From a checkpoint of a small sound classifier: rnn gru, 39062 training examples.
Rows from block 7, named by matrix and row number. Each number is 500 + 25 x the weight over its row's rms, rounded and kept within 0 to 999. All counts start at 0. Numbers have three digits each. After the name is the row's rms in percent of the matrix's.
# weight_hh_l0: GRU recurrent weights (gates r, z, n stacked) (model.rnn.2.rnn.weight_hh_l0, 576x192), inputs 0-95
weight_hh_l0.349 106:553506494516531518447508478502490482479486513467490503489470505496511519532485522493448530511532487460522494530474508516475530511559496494440554497521518510515466512534522509511484491485492482507487489458442522470457524497525499490496520522460489517488502537481483502499539479526540485548
weight_hh_l0.350 098:539469527473492510493501482525526522546540512475541529524525486539501458498470479460479514461496534506480483520517463441515487486521489525512506537474511461526501523496520513546494526491463501472536472510496528518485471510505493545496487490538519474524466480524542468520527493543531523495
weight_hh_l0.351 071:451526493527538477463481548468489477507473484516499496473511523504485529532492504507502485507466485498503533547536509510476498495475537484492518463509497508500486501538476474476506471499523498491487500462554451485541519484466510439516527503489503523458520494475481510473476546497552502511
weight_hh_l0.352 121:489519476529537490473502517482486471470495538521493449501477557471475488537514522533501501525516478458519541503469520519479526499511529477496498479517494525473496490551490485459477491457518481506482527470523455477523556492474494492537510524487499518456517506481467511477500526486526483512
weight_hh_l0.353 077:519495502509546511462508502490477479489494513492514499485481509504499517527492507501466517533513495461499498558475481490480504469530490478480544489531548518507467497501504493496482484459498517507486480453473480450468495478511466500496541517466494517493508517471492508502551492527528499535
weight_hh_l0.354 098:532472520522524506487529484540500462535467518476531514523490477523500485501517526479475534557531516479482461515510471483488505452523485509466521537484517478537451523510513498547472505490502468477517457497471504477496499482502492517460523511510538498459501526465508493503525533507512484523
weight_hh_l0.355 115:508469529494491522488478513530504501518542522450506527518518468518497484488458494460462548489491496513447473548507453482497497516532462509469518507488537483536453507474539489537508481535472503493514460509499492479488459504482511519469486479529533494547475527536552489527535513529490530501
weight_hh_l0.356 071:504532489534521476495475525472480482517479518527435473468528500492492525502519469522492445484452477493531501482468519514510530573465505472497485462536476534470524507540522496508489427508506491546475486518556471526509501506483515466522493469478512520489545506481475520467462518509513487495
weight_hh_l0.357 132:509503475535528475474516514473466491478488518511474476490465541459474490532533513529483501521499469490497528509489510540497502499502522471527484457517489543463511466505501498470469474487530476542473538468518482480492513474471490466515527525446479535478537500481490524478488503534512459510
weight_hh_l0.358 068:529488496503493509447519460497503550558461470496506516474485509515501539495513521486494499512508499501556452509513491536463484526528498497457506503527500512534488497511521540499491485545495481491477476495442521513461482482512562468495521488478537489497514506478541493487548491507506463502
weight_hh_l0.359 082:472554489518506490502459514488465492456490478512450470487498546491494481498505538510526408503472471506518533459501522537481516513475551489505483469491489526490569514485464510485498470512547513518486507498503478482525538506492508474546522491471492506497528525512461538488472510507480472515
weight_hh_l0.360 130:528487507519554518455510494503481484467474500478503514479463480510513522543480552499457534494537497476514472527506489513471533495524477484458521486535505512523472481523529476530459488522507454507497493451469504494459520484497521484488543522497506515494499535469497508498537497522523482539
weight_hh_l0.361 104:474497533493472497535456501513532539548546479505514521512508488513496482467514472465521452483482519547489496476501476476543472512497512534514502513488466465497535489462486519486528494495508526482512489537539484503523439500493470515503490477530500490526496487513559495504453501459498525477
weight_hh_l0.362 071:497528487486489527487499487511488509508520548504502508470465485503525523517498521482525489495489505486493464501493503524470525534482539511525521529525464504506501458500490507502519499512490521484481437469439540458438477508523518515490551501499480498520495475484524478492514423456481486506
weight_hh_l0.363 098:519480506512546508476497467492505468500499490494517512482457488512508499531494526495469552513556506461517460539496491500483504484516486491471530494496508509544471496519545480522467500500497446506494487455467497480467506515512543517474531524481496507526502535491505503501531493491524477543
weight_hh_l0.364 089:497467524476488502474478508537534508539514501459538524531538467526493481494468480462474546524484537516475504543521467460499483482501482532493524526476550478521429516490516493520529527501476511482535468506460524473503507508526476546488468507520549470486465513523511486544516486505522513501
weight_hh_l0.365 098:478532477533484445541475500452465504494467499526470472481508527475480523504513502533505506516510473483515534515468536531509477522496528471520487458526482544514481532492476519499491478483525504548460495504472463485494522500468471462526512512460502521481521499482477538459498556498501493497
weight_hh_l0.366 118:542493515507538516456558516513490502521495486475508523520497487506512486515498503480464543513510512480504467539543466484483515490528462513465527506512520474535473465494533485533459520531466467497513526461470542494490492467503547528478503505516516512503507520501521501530544503545475460521
weight_hh_l0.367 098:455511481510483452491545455483467497458507509493495474478507507481453501501532530507555463514493477463535527467452526517501501480478548482531461481516477516434524487528471508458474486495535511506478548495510501501520505489513487483525513503482471525483496486492476529492466503465459492507
weight_hh_l0.368 100:544514475531517509481517493468465480472466501482477486471474507467497515528508518526474511516499467489543489498497512524487523485525508479483513484523502520497482521555487484509409465500529467518450495482489492472467513474478521476518522513451485522508533531469475529472502527554497459529
weight_hh_l0.369 150:470512507501452482552431490501500533531554525520507496510527501507478509464485458497522480494462504538465504471524506500529473495493499497512487505466485497497527504464499476482553485506502559497504486536501481470512490550482519505502466470504493495513500496500525491504487514471479537455
weight_hh_l0.370 154:493504468525533488486506491465466491467466500516483458482482535465472493529522536534484498530499456486530532504467536547474509500488536462499502468529491535481497501527491479472481483466513483525469508478490461473503539493464508469548517544465456534475533515472475526475492519491498446523
weight_hh_l0.371 119:558496521524532556478532513531501480518500474492513521501495482517530541517481515479486541498521502482505464537540471483486520492545489498449532483520547497533464488509513451528476516502481494485510493479480521523458485480521546502479518515517499491516475505500507509516514483583509479534
weight_hh_l0.372 074:471538454518493463501491504473482498452495432519499460479511527462474531501531458526524434467501485514547501434526502523496494506493526479527477496519509521493527494513481509463517459550511512515494522500507480531520512487463492491526495492479490520478514472474469538494490527490512497464
weight_hh_l0.373 110:525473522499532520473469464509495480493488465475493521477483469537504498527471521481465530483540505484523472533495497497462537530518486512452512498520516504533471496538540528528491464502493486490491462475453514519459495491511515517470540524507495507504491544503491494511542492517526503539
weight_hh_l0.374 092:499536466514475457538512481459486525502489524505519480518503521475469479486555499525516461527479492522518534456477530513526488480475556500538499494527441517456543485491465474488487482504523497533492507500505474500548509491450522488542493521460503512492510482502512529470483522477488469479
weight_hh_l0.375 060:569504486514508505434543546511490492480468503490480514512491490476525452495546501517490536518518503516502459481548472515492505518527476512475518493495488502516494508518537486516448505551520438500496512502482500524521490461489576500497507494482518520495508480505505514488499537572506467504
weight_hh_l0.376 151:506474513505538527455519480493501472496493497493501521482480485516513525540492534489476535498540493467521471536511496498456537485510488508466515497514514508534477525535526502517488480498499470487471485456459521510457508481511506503480544525481488511492488539492492497506546487509513484556
weight_hh_l0.377 149:516529465555538496474509501472482475482476490523477479485488522467490496538515522523501502527504479493520504501514536528476521481498512468488483457526494538498484504532504495505480462497509490541458524477503471496485530482477516465537516537454473542450531518454472513479491555503483470531
weight_hh_l0.378 112:500517492519556497481521499481478459454469508493482490483481512492496515531509559522477523496518475464529508541493510505445538495510515477473512472551535522499451504565507486500468495482512476512483493464506499514499511465491514493515535544501490524475495511487461525486520515509502470538
weight_hh_l0.379 152:483507449527517465501473499463452494474487521518458459488511544471458508516521528543512487521496465489517522489467533540489507517488536466514479461516495533463483498531491507487500472487545500534468500493519464480516535500463484465524513520447479533482538496461462548477488514483502486514
weight_hh_l0.380 112:491491531456474512524468526527530493498525509491531525517528463511519469480472457462479502482474527517481489531527469477529483512501496535503513519481521473539511507470500484524519531540482533469535478528525543539511480516515489538487476488548531461520464503526529485531505482505507516471
weight_hh_l0.381 172:499530457545534496491493499460478492467464503543477467483485532468477515526510519528481504519522467472532532512469541523475516525503527477494497472531477521503481496531488495478491461484532482532461516467473456492474524491476520470523517515450470536465543519471464520469491529501498476526
weight_hh_l0.382 093:529521515445475511502442491542529484485535525487526529536496486501493502524470478471520472455483536493499466498510478514556516496536500553487517532494487466523523479501534500533495481493477558471499486502510552448503481551537534521468503506497494493526474520541560445539493478537538515495
weight_hh_l0.383 158:485539471536524482490500508460472472482476502526467472462488535463471513532522502533517478506507471499521534485479533526500502518477533470515479472543478530475514478513488503478480476484526481536462530479534470498525526492475503466530517512464469530456532481462468524468481535502491493514
weight_hh_l0.384 043:489470494502559504486508487514520500568568453493550492481478506494444514504479502495502485520529511483507476496506511498460511528488450483488515487506462512524530498534531531491498509512530515488528539456466531495486484485483576483484537526473502512517486507511512513498535468474493482548
weight_hh_l0.385 064:533468490522489494521531540510511468549494503480548526490515483518490518526529528475508506495518515455572525455481492504510476472494521531498494505513515469498463521535457487495443536497482454479530511505538517518556463522447511522532492500501511477456480452515512480530495468533492487508
weight_hh_l0.386 127:514480519461489513480506525518553498497539486489529520530501468516531484512494488465491503504488508516444483527549486445504503477533481554511500534464532454514489494486499492518512522513477504455536476488503523512501484481525484566469507498541517457523444498540529483534522451527504516493
weight_hh_l0.387 082:543502460470546507477536523497482471497480464504513497498466498475515483521529546527508537512530478473549500509526519503461524500481488469478505502490509534491470486522490551511487516497528469513476505503501475526517514453450525495499515531481491532464497479465474507512499538491476447532
weight_hh_l0.388 057:524504463486452484505514509513460492475438499492509538466484517507469531532472523516507527525525496466532455494492480497499516476522476481443561501520509501541488489510529468471474480496520459543481468485506523490478518502444525494481497547470490542484527521462482510482506499523519449511
weight_hh_l0.389 102:507459504464513478453503488508543458482523508482485510544451481488504513515473505510505486498481492478494483528543516482469527480495501522512506533479498468495513462518495500504486499512497487481524503476509530495471496486551466514497548508496488456461483537472493463519506457524525503534
weight_hh_l0.390 125:475456526488470476504495504529531517526530488465537509530508497525514480467500462483523465492476533517483494494491470491515477493465457538504509531449487465496529490480521505510516535514492509485550503527490518527533486501493488541483469488540545475519483500559543467532490484484482497468
weight_hh_l0.391 088:518510499531533501501484512473489488492484496518470495482488505482496503517509498510474538519501485463508485522488514498465532466527522468467489487513490504520488525549487465528435465503527469520484526481485473500475503436483505484498519521498492517499526504478483514476521547495432449516
weight_hh_l0.392 054:520460502499499458503553481533516493490411518484533503523479519479455458491514514481499485499468505518508490485536481514517489509461503540515497481495474487492509447490514476515437502539514471499472497510510531507538511464491487531492487476529485504460478492465510554509496445500459435488
weight_hh_l0.393 059:469456512468483512491482491437512499531549511523455508492493498514532515482490507491516486540491523491419503501481501498487521502498516546500485529489453459496512509476461457478508488491473518453523497487520529485479475514481471560471490511488499465539492486497494494475523492479516532488
weight_hh_l0.394 046:459443551480493489487523577485421516536511466488510489517478508505526510482482440480475461530490479526454474512572502505475498490490487520552494501444490477526476460487473498509493486508499522477507516508474531507499518523497506550473513487527498515500531503509540503494551466511499510506
weight_hh_l0.395 115:497489530485469498524487527532528477511507512484533543520521480508523490468478465489506487502463526540480472495518470490531482489482482536497514518465485469518535502449513495521517505515477511475532482534516522506508466520479496529459465468527533468527476491537539480532494507522504521471
weight_hh_l0.396 050:527472504528522497507523512513526500480493473535481502533476533488473516476497549501450514485506474562449541506541504459450473493536458511513501490465509484445510497481463459512492529493509518492491486477509526551508503454497476489517514526490460467475499481510480511485512527511470457457
weight_hh_l0.397 083:426529510526531491495438439483508509500454479485497497502509498538472514514472512495498546522509488484510513561464511487483505534490523487475505467509530521529497544525489522503549476481510568504485454502498468499464502522529459489516500521497504519498502537497498513485508515430516556508
weight_hh_l0.398 080:517547487512506472521516527514514511469486473527484499484500504479463508504486486514563463497483492524524479427539510515477499526492531505522485486517497514455533447464465464447494502536506508516497492488514475535528509503451525481527494526486480518489500460491514503498462507499451493481
weight_hh_l0.399 071:498586459517482482499498484475453495485495457431489467478504505497500515509496502514497496508527478483555510475471541531476506508477534451517498477558509522518511494526475550477489519536515484516508524486467462533496508524479542452527521524484489523509515491499489521454500503491494483523
weight_hh_l0.400 071:496524524484470513535508507491543515535517518535391505511517521492543527498484474498526473474489512532449502484488500470518480528501500527568499515461508473472513464463456480477494511486502499481512496508525533506515479511516496506514533460495489478534463489512506465502479484505487537466
weight_hh_l0.401 076:518439541490517550501535523513539529546539458487551475529496513502513476499489470477484511507495523518483501509550479468484477486497489512489479494456520499505482482512485496503497533496498534467531503509486529539507492474532513517475518521539515458518475463521545514530517476500472458487
weight_hh_l0.402 060:492529491494500521547494551522498480501499530436508480507539484518522485527411452524467487556520489466474541496499517495508492488496513482498496493489547489502476515513495498577506549436480488491524537491530481473524498533476471523557483468494494478519516511536514508494532524517558502491
weight_hh_l0.403 099:476489504464498511528483507525543534541516496481543530530508476513512498473496481468490508489480525515485492510534473483532439478474483533509482520460489476526528498469531502526523523507479539458523505539475507505509466531518513521476463512528521466528460491524525480535490488480508507473
weight_hh_l0.404 064:517504446496537494508502543525462512526438518506504480489483450467497451520521492549516500467492499497535528466498497536520494508482481487498511481546464563502536471487501505487495500489493508537508507487553472488512477493491516494511492473472491533433552507432467498494457538539478486503
weight_hh_l0.405 129:494479557466468505520490507528542517523547505456532533527502460506507499484471453439493496489498508512490490501500485474510491511505495549511506528486502469504501489499515530544524512486485503443532484524487521522501480502546485532478498497546516451524457496529527492547506466502489530497
weight_hh_l0.406 118:514486541471510513478501512533543468484540497470522532535500474524506477533445507461489508503499513481464481517525490486489517471519500540490489519471540465527485498524498485522481530504481488448517494490476527508504491472514495527478517525548521458504453522557534476538523475518493495511
weight_hh_l0.407 072:539518489461495490511507515497514536542493489494491515482524495500506392494507490524496474479439547527538473492477484476484502461496501494510488548475513494515510535500514506469505512553514512476508442515561532482505503509494492505526479451506526472511487490530490495530522456512478483494
weight_hh_l0.408 079:534520477515534457503523505478435503482451486498464480457474501464489522519510537529495495499503467483537503472504494553471505521464515479494534440511511535494478485514527536508454464524526479500466492495466515515491525482495509471538527535475480513464512483453478534502526519519492469523
weight_hh_l0.409 086:471514480536529477488540484450490507509492458487513508483464508498489528500518509528544487499514492484533508456532540514442512527425535474519498463530495522494480481537508494451491517548531478513499536510546495526522492488469534468517512544487509525467508465479498534471472519428466476513
weight_hh_l0.410 060:530491513493489500479496474493490525472499567510493519517514488492491490450509450458470460462451483547510507457474498535543464524525512503488515485486498511482494498484533504527500501472495495507489493549487491480482521542509552471507463495464492493562503536498516474510529502549517505480
weight_hh_l0.411 067:496545499509523448496524488504491462465427516484504511492494504472490488498505519453487490482516473465560531506454529491466520486518492474484517474556513519488507527524504524503483492498502447515478460482506449529507545488505494459513515544484486500462540515486464502465489540490519473517
weight_hh_l0.412 051:469539515442468492480469466500516447478528560464462491518516495525546526489440487479470542514508502507491507521488467467491490484534541513507486526478544483472424499524480504500495487519480470505510494521493501453502516521497495468475468476524535487504486480516490488524511516520494551482
weight_hh_l0.413 083:495485536475483523501472485557541488496505512468534544536539458523533493491458474461469470499499547520474471513502460474519485460531504545504494523488516452520509522478504486523496507493451498462516485517517507471499500536495491541474495515523501458517453496529517480523523496510525542481
weight_hh_l0.414 127:529476534479499535482480513532536488498497525472542540510487479532535511509474501460463529484515532477489465536480468474512508477530481538479524533460520458536477510499536513521507501503462493463519491486493518477470483520528495543472520482510531481480470510509507466542523481519519519495
weight_hh_l0.415 070:503532475534520470512512481474476493478489480518475487469503527477493525514541516512486554468526482479553494513461514520474514561511536468491501475528470522522470504549491551511475494495552482512485506471489529516472516490490506450546515538463477530484503495457472535461499510445508503537
weight_hh_l0.416 110:496491518469459482526477528527555504514519500493527529538515453503517487494487452459519457487473489522488502474523491490535468493507509566527484525475489460518540488474478490500513535507476532472523501533523509503522483529519491515493483489529501461527459477539512481529490467538485518465
weight_hh_l0.417 046:557504508520520509546564497482516522525464488501507540513505500509528501482506510507536463506512500466506513485517502491468466479491497491567478518480480518489541506483507469490489524525510492492496473467540517524486515498554556521517524495520492499488534503495520473485536450498471462494
weight_hh_l0.418 057:479492490514514507519515485483490510530516455496521498507509534502483497494506476555571523542528535501500484485520499539488521499407484477491510483475457519487486528534508560505494486493515463500534582507479496514473484478466506490508484470490531489525538514501493575476426489456509481503
weight_hh_l0.419 132:485528466532512486495490480467470482489462512529489485478476533466468503528517507537511497514496474493520505486460529532494511500492518469502504458547489525457502480504494479478515477475528502548468517502527472467515545509477467455523506508463470546470528496468465530471484541485507521504
weight_hh_l0.420 097:522509485519529480475507499473488507510488514515471483467471519466462531520505514508447512517509456477521525497463533524481522509540506483488495463504499536494490487518504532467479457474513524516464478462493438483465518486477496460516538514469465520482524503471495512473528495529522482525
weight_hh_l0.421 050:491536531530523489498490522522513501510484503478435511502470536500522549522482504491480479516512481490463519506427504503508521536511534533518511482487498480490571494465502492510479513462494524509476498502541565478508498507507488490481511515535520547471496462509528473499474510469485506526
weight_hh_l0.422 114:511511480535536506472518489464450455505475502499449489489477538478492511523516535528480516528535491480540510527487489530458526491509495473496510471525512524485481481532491502492470502485507476547479501480507495490519511492475505479542506551492498533454536506497479524494520533495512477544
weight_hh_l0.423 093:503542492561544498477487501473454446503489487511489472471505538494487483511503540542511480511504482467491502481457514462498536498498507473492502458531515536490500508530504495485477473458506490546455503469497452468504551518474530482508492493441494550491530515466480514473506546496505487535
weight_hh_l0.424 065:481483504511466425521489521512496528524529546444519510485530479502446508465526461472513438496476489526506487468483508525489473524483516526534501514478485471508522465474492517484496521500507522483510481525487512496495504565523492496462514468499507505551476513508511497487536452487499528475
weight_hh_l0.425 064:523499478511543487525517470473492520497448488523511491498475495471479510542522511524503510522534482510554525482469529539486439537501476467498502473497497536502468472514500556501489494491517467507494531505488492525477514481506509476539527525474476497441552538491466505515478495473485490491
weight_hh_l0.426 088:535510505528538501481513488480437489477508462488489488496484484507504530509522546511470519547520463502536470511495482496451539485539494460458533481534521533511483487535503513506473495507515468534489490479482474506491494462471486498496528515487507554492531547486502533484561503509515473516
weight_hh_l0.427 117:519465516520535537431510510507495481488509513477501497514480489536502513542470517484460517508518506464496473513523471481480513494519462508465510509507518508536482501500536477523478503507465454510508479458454500486459505496490508515481533509497521501494495519491512483495527505526524522536
weight_hh_l0.428 104:470525486553499473509488501469452495488499497516476462498506525480466469507522492530517499520468468526511519490494521504502505538463503473516481452535503551479502502526478512473481474500530494533469507515513445504516511496458506465526461512455494538502517516482518545481482537490458497494
weight_hh_l0.429 078:508489521476484498485472522536516520495541512466512515512497468512501487490447415483486485533466482485471485513523490434523483504516471473502496515481511489535509509511528516533492510503473543460549513512492519491496489517535498523451476482546531477552469496527518507541500507526494512502
weight_hh_l0.430 100:467532475527463467525497514479475483476501533522476465478491514474470510520526480514530474509487471497501529457483522518520526534480542476498463464520492531472515482526476460458459489516531459527502517512525470487535522509465508471519492525469468522520507459502497535495473526480494500503
weight_hh_l0.431 053:493501533477457499490483446509515519531558486534507515505512472546508484505491501470517522488512503520485487507507485512524458497496492509526518514517487506501503555465495483503588493511490522479494465520481512433439503467509525470481496502519522502486480509513486469504507451471485550500
weight_hh_l0.432 074:489496512502537497520548525534549503532491503484501532557512465512534465494509468493524464514496496494520483510544483465468490522475460529491494467490526453509520499508504507520462537533514549484523485495535537513525444500462503541505505501521509470520487466537531497535516481484442493516
weight_hh_l0.433 061:484509486487454457513482485478474500417466524512484536475515482502515491499501516483473513479498491506574499516499512547537486520502525469471447490459535518482472486488502506509519459498519492510463489550512490463491499496521517475510531483490494480477500488532455521518528474544484525464
weight_hh_l0.434 110:492476529496494532490456507523509490530524540455511531496509462538539521525473488437454543510528508474470474568505470476477515491517487512462501517498546472549440541511520530524505505473473485467521493481493515487467476493525457515486539505508526478525469510508528471530495469522527530521
weight_hh_l0.435 061:513546483554507507474537488491493501537481461519463456502490509515528529521519529516486515474522503498537518451472521509478503503497525500486492499519486440515478534559476501478483536453494454538492514481514447515532487490481511515549513512472493504463515487458492475445501472497551472510
weight_hh_l0.436 125:523474523458495498474477512546527502544526512464542540528501468504502481489481467476455530484515522507517460527510446461513486496524488533485532517459517472495495482485514514565502528535495520459538482511467534514482484514521510544482489480538509465523456502514517496536545467523501522496
weight_hh_l0.437 053:470511496493480526513512464498499506489537502525530464485487467508548520494498523509555485557547519489498515495491543516497544512450510494476501522483429513519448419507488491472545508502505510478491521508489484484493542526496486533483506500490482510505487482493502505481495470422476544517
weight_hh_l0.438 112:503477520467491527517473523530544520504524488483536536542526479535514484497468486472496510506495537481479474537505470444521484465502492543511494520471525462532511471492475512519526496495466511460536477499501507510514448509506488540469484494542533467530445495528535474533506482515506527487
weight_hh_l0.439 052:497505465464495455516508482479479495544508461517519522449498470466504500498524500528537499486520510495530533512502488516493512470468503495488442468528474492489489492434495567493538509509498537508468538516461474515502489516476496526504512508463452505508507498469524521491475522528456502522
weight_hh_l0.440 086:570477485518537513482552527492505516518504506495493499506474492508495465502453474512508513481496522507508486505550499489455521493488486504485480487509478506520523490524498495493456505539496478506508496452507495553489483433494522512494514536507497488503506500474519507491480502493471484534
weight_hh_l0.441 055:548516500472464462500497435514497510521515537467490504529483493517540500511497534531515528494497527491459516512432516484487504509543496503497453505479564499491469528523443436518500534467495453493518500509510518463517512457564471496522518475495526464514474482515495463513507503558458482509
weight_hh_l0.442 065:524496517482494489544526495535554495491489469479487519545512477525531459512480520473505497523477502496495505490503462458492485467513488533495461501459499475505536536489493493475459549480490520464550501495534539514506487466501496561521492494506524465516465505525500489512519477526496467495
weight_hh_l0.443 049:482483512487464461521513479512514530520539521498507518504529491508520463483513474504516514435505500518457491476480492504492453541449495509533496517467505494517491499493490493533393508503504502498501490514471517538515519533519469518529489501482502511492477453509527489514481509475479519459
weight_hh_l0.444 068:505475511454497484538493479427515528528541476496489522488534485499500503441503477470510492530486495539451498527473536510518500499493520525497499487524461498452508494524495471465477480497499510495514503488538481537511474465509491495490517496531501484574496475511548538456513476453469483473
weight_hh_l0.445 112:478518541496496488536522522517500495492505485483527511537519492525530490497524474492498555530477514489458522529502484468469461492484505510496489491458562486497463529514469536528511543473514518482515511529516501521508497428506428523510501486540517472489492492549524527495485496497488517457
weight_hh_l0.446 103:492499495540491485524497492477462511481474523508482483500542522498479491490520496514525508548471498489552543493440504521506491539468514473511466469520502517494474521562476525500457492460497484536479522521524463482539524491458465482517469488488514556507524472507480542485467562493475508489
weight_hh_l0.447 102:491515452505468466509493506483459502488491510518475459475516530469474551496536510522529466528512478500516536496463531525529510521480539468526470489506467535453510521497488495458521486463516492528483538492528487490512522536483521481530512476481471525500525472478483518476474508463524470511
weight_hh_l0.448 070:510520466498532457491518510475489508511453493537491469460471506476505482532511533533526493517541477488522588476456521486503496518464486472527484481508495530482473496514512553517481479460493456476460526483493440508526530500524514486519527485454462497457521488460463525497454484487514502524
weight_hh_l0.449 116:480498537462471495534494511521554519517508500504515525523527464493533472493473466470523491486487531518483492495504486470526477492487497545535442520466492440513505480491491491526512522485474528445504507517503512505502475532528481558501465486524501445546461477527527483535480468491489521462
weight_hh_l0.450 052:550505479505533506484530491500495450462442520489463490484482540490509520537488559522496496496511470490488506507471530509472530489519479522491508485530530504498471490494504476499441525499488461540463464480521476526500516473530486507509532512458460512493500499509482499512489507534502464520
weight_hh_l0.451 104:470495538479480520539486491525542514507526497515520545516532488534502515461476474476500480493477539512475501497514467473530469488510497545516514530454509470531536500482498497495535527528499521474542521516522544505516440511519478534482482478546525461519483490546537483532490466501512531477
weight_hh_l0.452 102:512515478516520503489499471481484456463483485507496460485461538474469474528510529530458525512503480473499540554481526525489529508525522479495493472508506511460491518538467526477485452474533511522484539471461482490505541480462472479513519535479501515466537517486472511479533519488515474521
weight_hh_l0.453 052:497483502514472523496529521505485491480523504480479499538454483511499502484492454498484482521476564528509459505526503467485526496512484521504525514464486504501528522507514459478480522530494468481538474528477508512493538503516518493491508494536547485569472504489490472485525468543445492472
weight_hh_l0.454 054:477505495518503501519511534475470508487514475523479491487544539481469493499526502516461536539547487466502514541433511515507462507474519465510484475519505500497466542514451459488515494466507533520484518512533506415525532516481484491523471458545513521497533466483489508478491531483482509517
weight_hh_l0.455 116:479518473542488491532496502476474493471472504540482478461508526470486500501518510532526493516521464505507537485465523512523473533472544468533456450511480524488501493518491486479475485504511492528453536515540454510522528498463518473538490504470475524479530472470474503463467554491505485474
weight_hh_l0.456 106:480522508523503472523496480471428490477494522508417457491511550502507496504525511523534479516494483479503519446445507510505488484505519473492511486514455533501515487492487486468496511493548477548497522511515460441494499520498485423529496483461518517468528524483451525429464530491494511483
weight_hh_l0.457 059:498523537473470525514495471520499474514517464522512493514489468526512546483481494473525474482524553542444467460571471429549531478517487519493518503476499484516490485469494461520493514538486504466522458492494515482487470462509501530476488482528527450506464506472515518509512480507493507507
weight_hh_l0.458 087:461495537475474469472488546465493474516573497466499543508519503488515523508490459470514473492496514527466459514500482489505521477513503538503525510512521442496503499472492460468506532538483522509538508490520538496504445497445481512441497500537537509557471487566561512512519490489505525485
weight_hh_l0.459 044:519534493516496528510524467531507547562479431531525500495495516492487497511489494511558425477527542542525484428490532485501505498486461488503542542494457487533522472488534506504504553450515525475510544504511498529508500533475489522481509505490504502499510480521508511512470510515473485518
weight_hh_l0.460 057:471487520459499525547516540503530542527500476511518515530517497495506497487481513497503499505523486495475547523496485492538428470463493527532504490489475470481513480462485515489515524508525547471504505528520540541535469502527497462485470513533490486488500475498494533516507508466536479464
weight_hh_l0.461 088:446530466506503486508482520477500479454479463520515469485500521480456499519529504510520496501515461515505546484497548529461505508479509479513476495543500540474495484480484478440520505499529499526483511498552473507533504490476524485505478538497462544502519495493495542466486535482512471484
weight_hh_l0.462 085:516494471521535493451488491476475487486479521497448486469454510488490522529510524538493510507519472484520492530519505547455525526520502475499508483529512526500482474505524517466483469511506493537454498468505479489490508464489501484502515521463486538469532494462485522463515519505491494541
weight_hh_l0.463 101:510513470533520478515511505474459510479463486523470463471498538480456501522528511547530506510470470496532533476463536525493510513478515471525498453538497522474498499554491490477460485488524500523459549509499467486509557508460493479539488496480469529490518482462467536474471542495495484533
weight_hh_l0.464 096:479479543491454502523494521542529529534522510486518518520508459506501491482511445460500460485455509547454470460536477498528459514466478529538471511458484493486528481475489468488508532520488536465545474532500522516512456518500518514482492485505527469526479462530537488520513466489451514462
weight_hh_l0.465 136:509486526448505524498489508527539495508551500472542518529506441525537461501465496477492507503487529501458496499540480467505513479491506526480507532469515460537490509495507510530517522506471511440537487498505515499502478507547487546469491479534515466530469519517509472542500481513496513487
weight_hh_l0.466 086:547510453519536491488511500506464474470466531519500482476461496474489502536521515515493520519522479444553544495469518554499489491505505459475514471513494520487490505535501531489468475466497471515491509490509455483491529468463477484538532512468473497438534496444464500511496504526515489534
weight_hh_l0.467 132:483458552483489507501497488531545500510526516499538515505504480506523511494469492459498492489499516492448496489505478485530492516510469565510485535451486460539509490473511494520496511501424516458496499491478546504490462529547504522446501487507500474484465500527540436553496464504497538487
weight_hh_l0.468 072:539508490522525467484506493499426476539487514501489512448472490498507500498521505514478514498511468487539502500485485490492518503488491463484505470553505521510458494477526555517487484470534476490479490494472452494505514495467495467504509489465499535488470517457443539493504522529504531530
weight_hh_l0.469 064:510487526506530502464487481504515459517486524482458533488484489517483481520496528454485447465449493521501472532501465495480532477536500520481504527495542472487527498506532511505461456512485479508494453490505494444472482483551468506476522473498490483496514534498522486502528497523560516502
weight_hh_l0.470 106:508469513451481525544517519523539534511520506471520523515526476523526488467453472476477512508495517493476494513498474459518461474510455519508505520475513482518488514474521502503532569488483513447548501515501526516488493511533485541481475479547530465543457481534514478516523463501488493480
weight_hh_l0.471 064:489480510437515524516515511537560502505491498476542499532472479499517492513464509507501496494523527500484520496535466476507500476497528548520489526454483471490498461486489504504502534484489525450518485505509569507507523479546526526481506504522484458481448490493469485514534455478480493482
weight_hh_l0.472 080:495521479510501461559494454476477542522443530537503473489529515482475493478560519521522520491485505512526543503486513535513446502481489454529482463506458522437511490506483518481506507499499490545489511552502480483518513511490508458531478513499500526514519500492461445482449528496497523459
weight_hh_l0.473 084:483502527467494522514477510525537513480515521482485510537520517532532486487442490475486501522480518503455494500487486486512483466528494541523482539487521461505511512470504468517530494503451518476513462497470523479483525516536491515475497466501503459538471509516474468495488473494522540484
weight_hh_l0.474 097:542479530472492547473500466522537478523490506486503517522473475516522520521459518463467504480520517482472463531503472495522507491553463533465540535486510466544496499498537502539465498492460468482509486464463527522458499485544516519457543501505493486517477538516503444507515479543510495511
weight_hh_l0.475 075:529480493531470506489474545519483474448492559501505504442477494518516507519462488508466541491483467435480484470515521519521493529525501527477518538461511467541465467497512476487485464475488486477454491495516480470478499511471458523487519487471460504496479503436493494516508467522495530461
weight_hh_l0.476 074:517467524507530500474531520517517515512466466494503479529425523464465462525521502496488497468503521493478506502534493502472509487481496520505524516480493459470506469528533473545459510466492451494510517485508534533511536439478499502486475531521490487483493485508507502524485486443512448516
weight_hh_l0.477 135:473538481505488465520475477462458497508513462538516477464519509472491494478534500516524508482527485502528515493471530522495496522473522457517480459535494546481490495507479526494551503502541520525479499524483488529525522514472494464526487514471475546502506480463485537459496524481469485498
weight_hh_l0.478 066:499493495467496524504492507530540483473521500466541528485470473503508574478471481481474478427506506483466460503536493465483508487517459521461510523495488481518538473449514472515546499536481537468536464487478516506456481532517540506481518492479489486496481520495515486477541456508515454504
weight_hh_l0.479 093:491517466496521501484504491454472490480472527509465490483479532490492541512497526532509519518501474471493559517452522510487537536528523466490483472524509529468480486524475498465485481469497474554453545479518469478511545488503503468535537533477471527475546484486462510478483506504494486515
weight_hh_l0.480 090:458505531468459494522479500517549508514519505481503530520538502518521505496493473465497472500479544533477487461510470462524483482480493517509506538484480462512542487480480502504537536525500527484528494519517501501528464527564481525491472462544537475502495499527519461509498459479508518462
weight_hh_l0.481 063:529508456542524505470502509508470461517468507471507495473483518511497482508491505541523519556520537491539479468492472536488513490478506465460497506523494494518446502508528498493523456513471444532502532505496448478508546516483517485516461506484524500456559487468468490491443555500541527532
weight_hh_l0.482 108:516499455524531486472485512499446456473453529506482497480484496464508485516492539532480494505495465460518517530507494525494531499498509450481522449522521569495508509527506507498460499504508495552482494482522462483496513499452508482521501526494496542473528509474466528502538530536496468522
weight_hh_l0.483 123:511512465548516501475520486475467484468482479490468453494476552482454518509508520522483518518522468480532513507484528515452531532508517455468509478529485536497471524547510492488472484481526475535488511473507464502489536479480510472534524517461498541489524487468481519455504528485516478531
weight_hh_l0.484 107:505501457525523489446508483469482472489494482506475499461454540473468520530523537530505488524518472462526523493493531510469516502505533474511494469539481520461512482511509506466495492494523505536459536470528486488517534504475512466533525544473459539476525480464458515483488513501518462538
weight_hh_l0.485 095:530468502495522515460533500502520507527523478517537528520473469511524525509496496496496534511544525500508465519519486467458494492513460503478545534520499481547473496495510505521514536507489468476535482472475512535474468460498539532489521532529515484509470520515534513505505480489507487534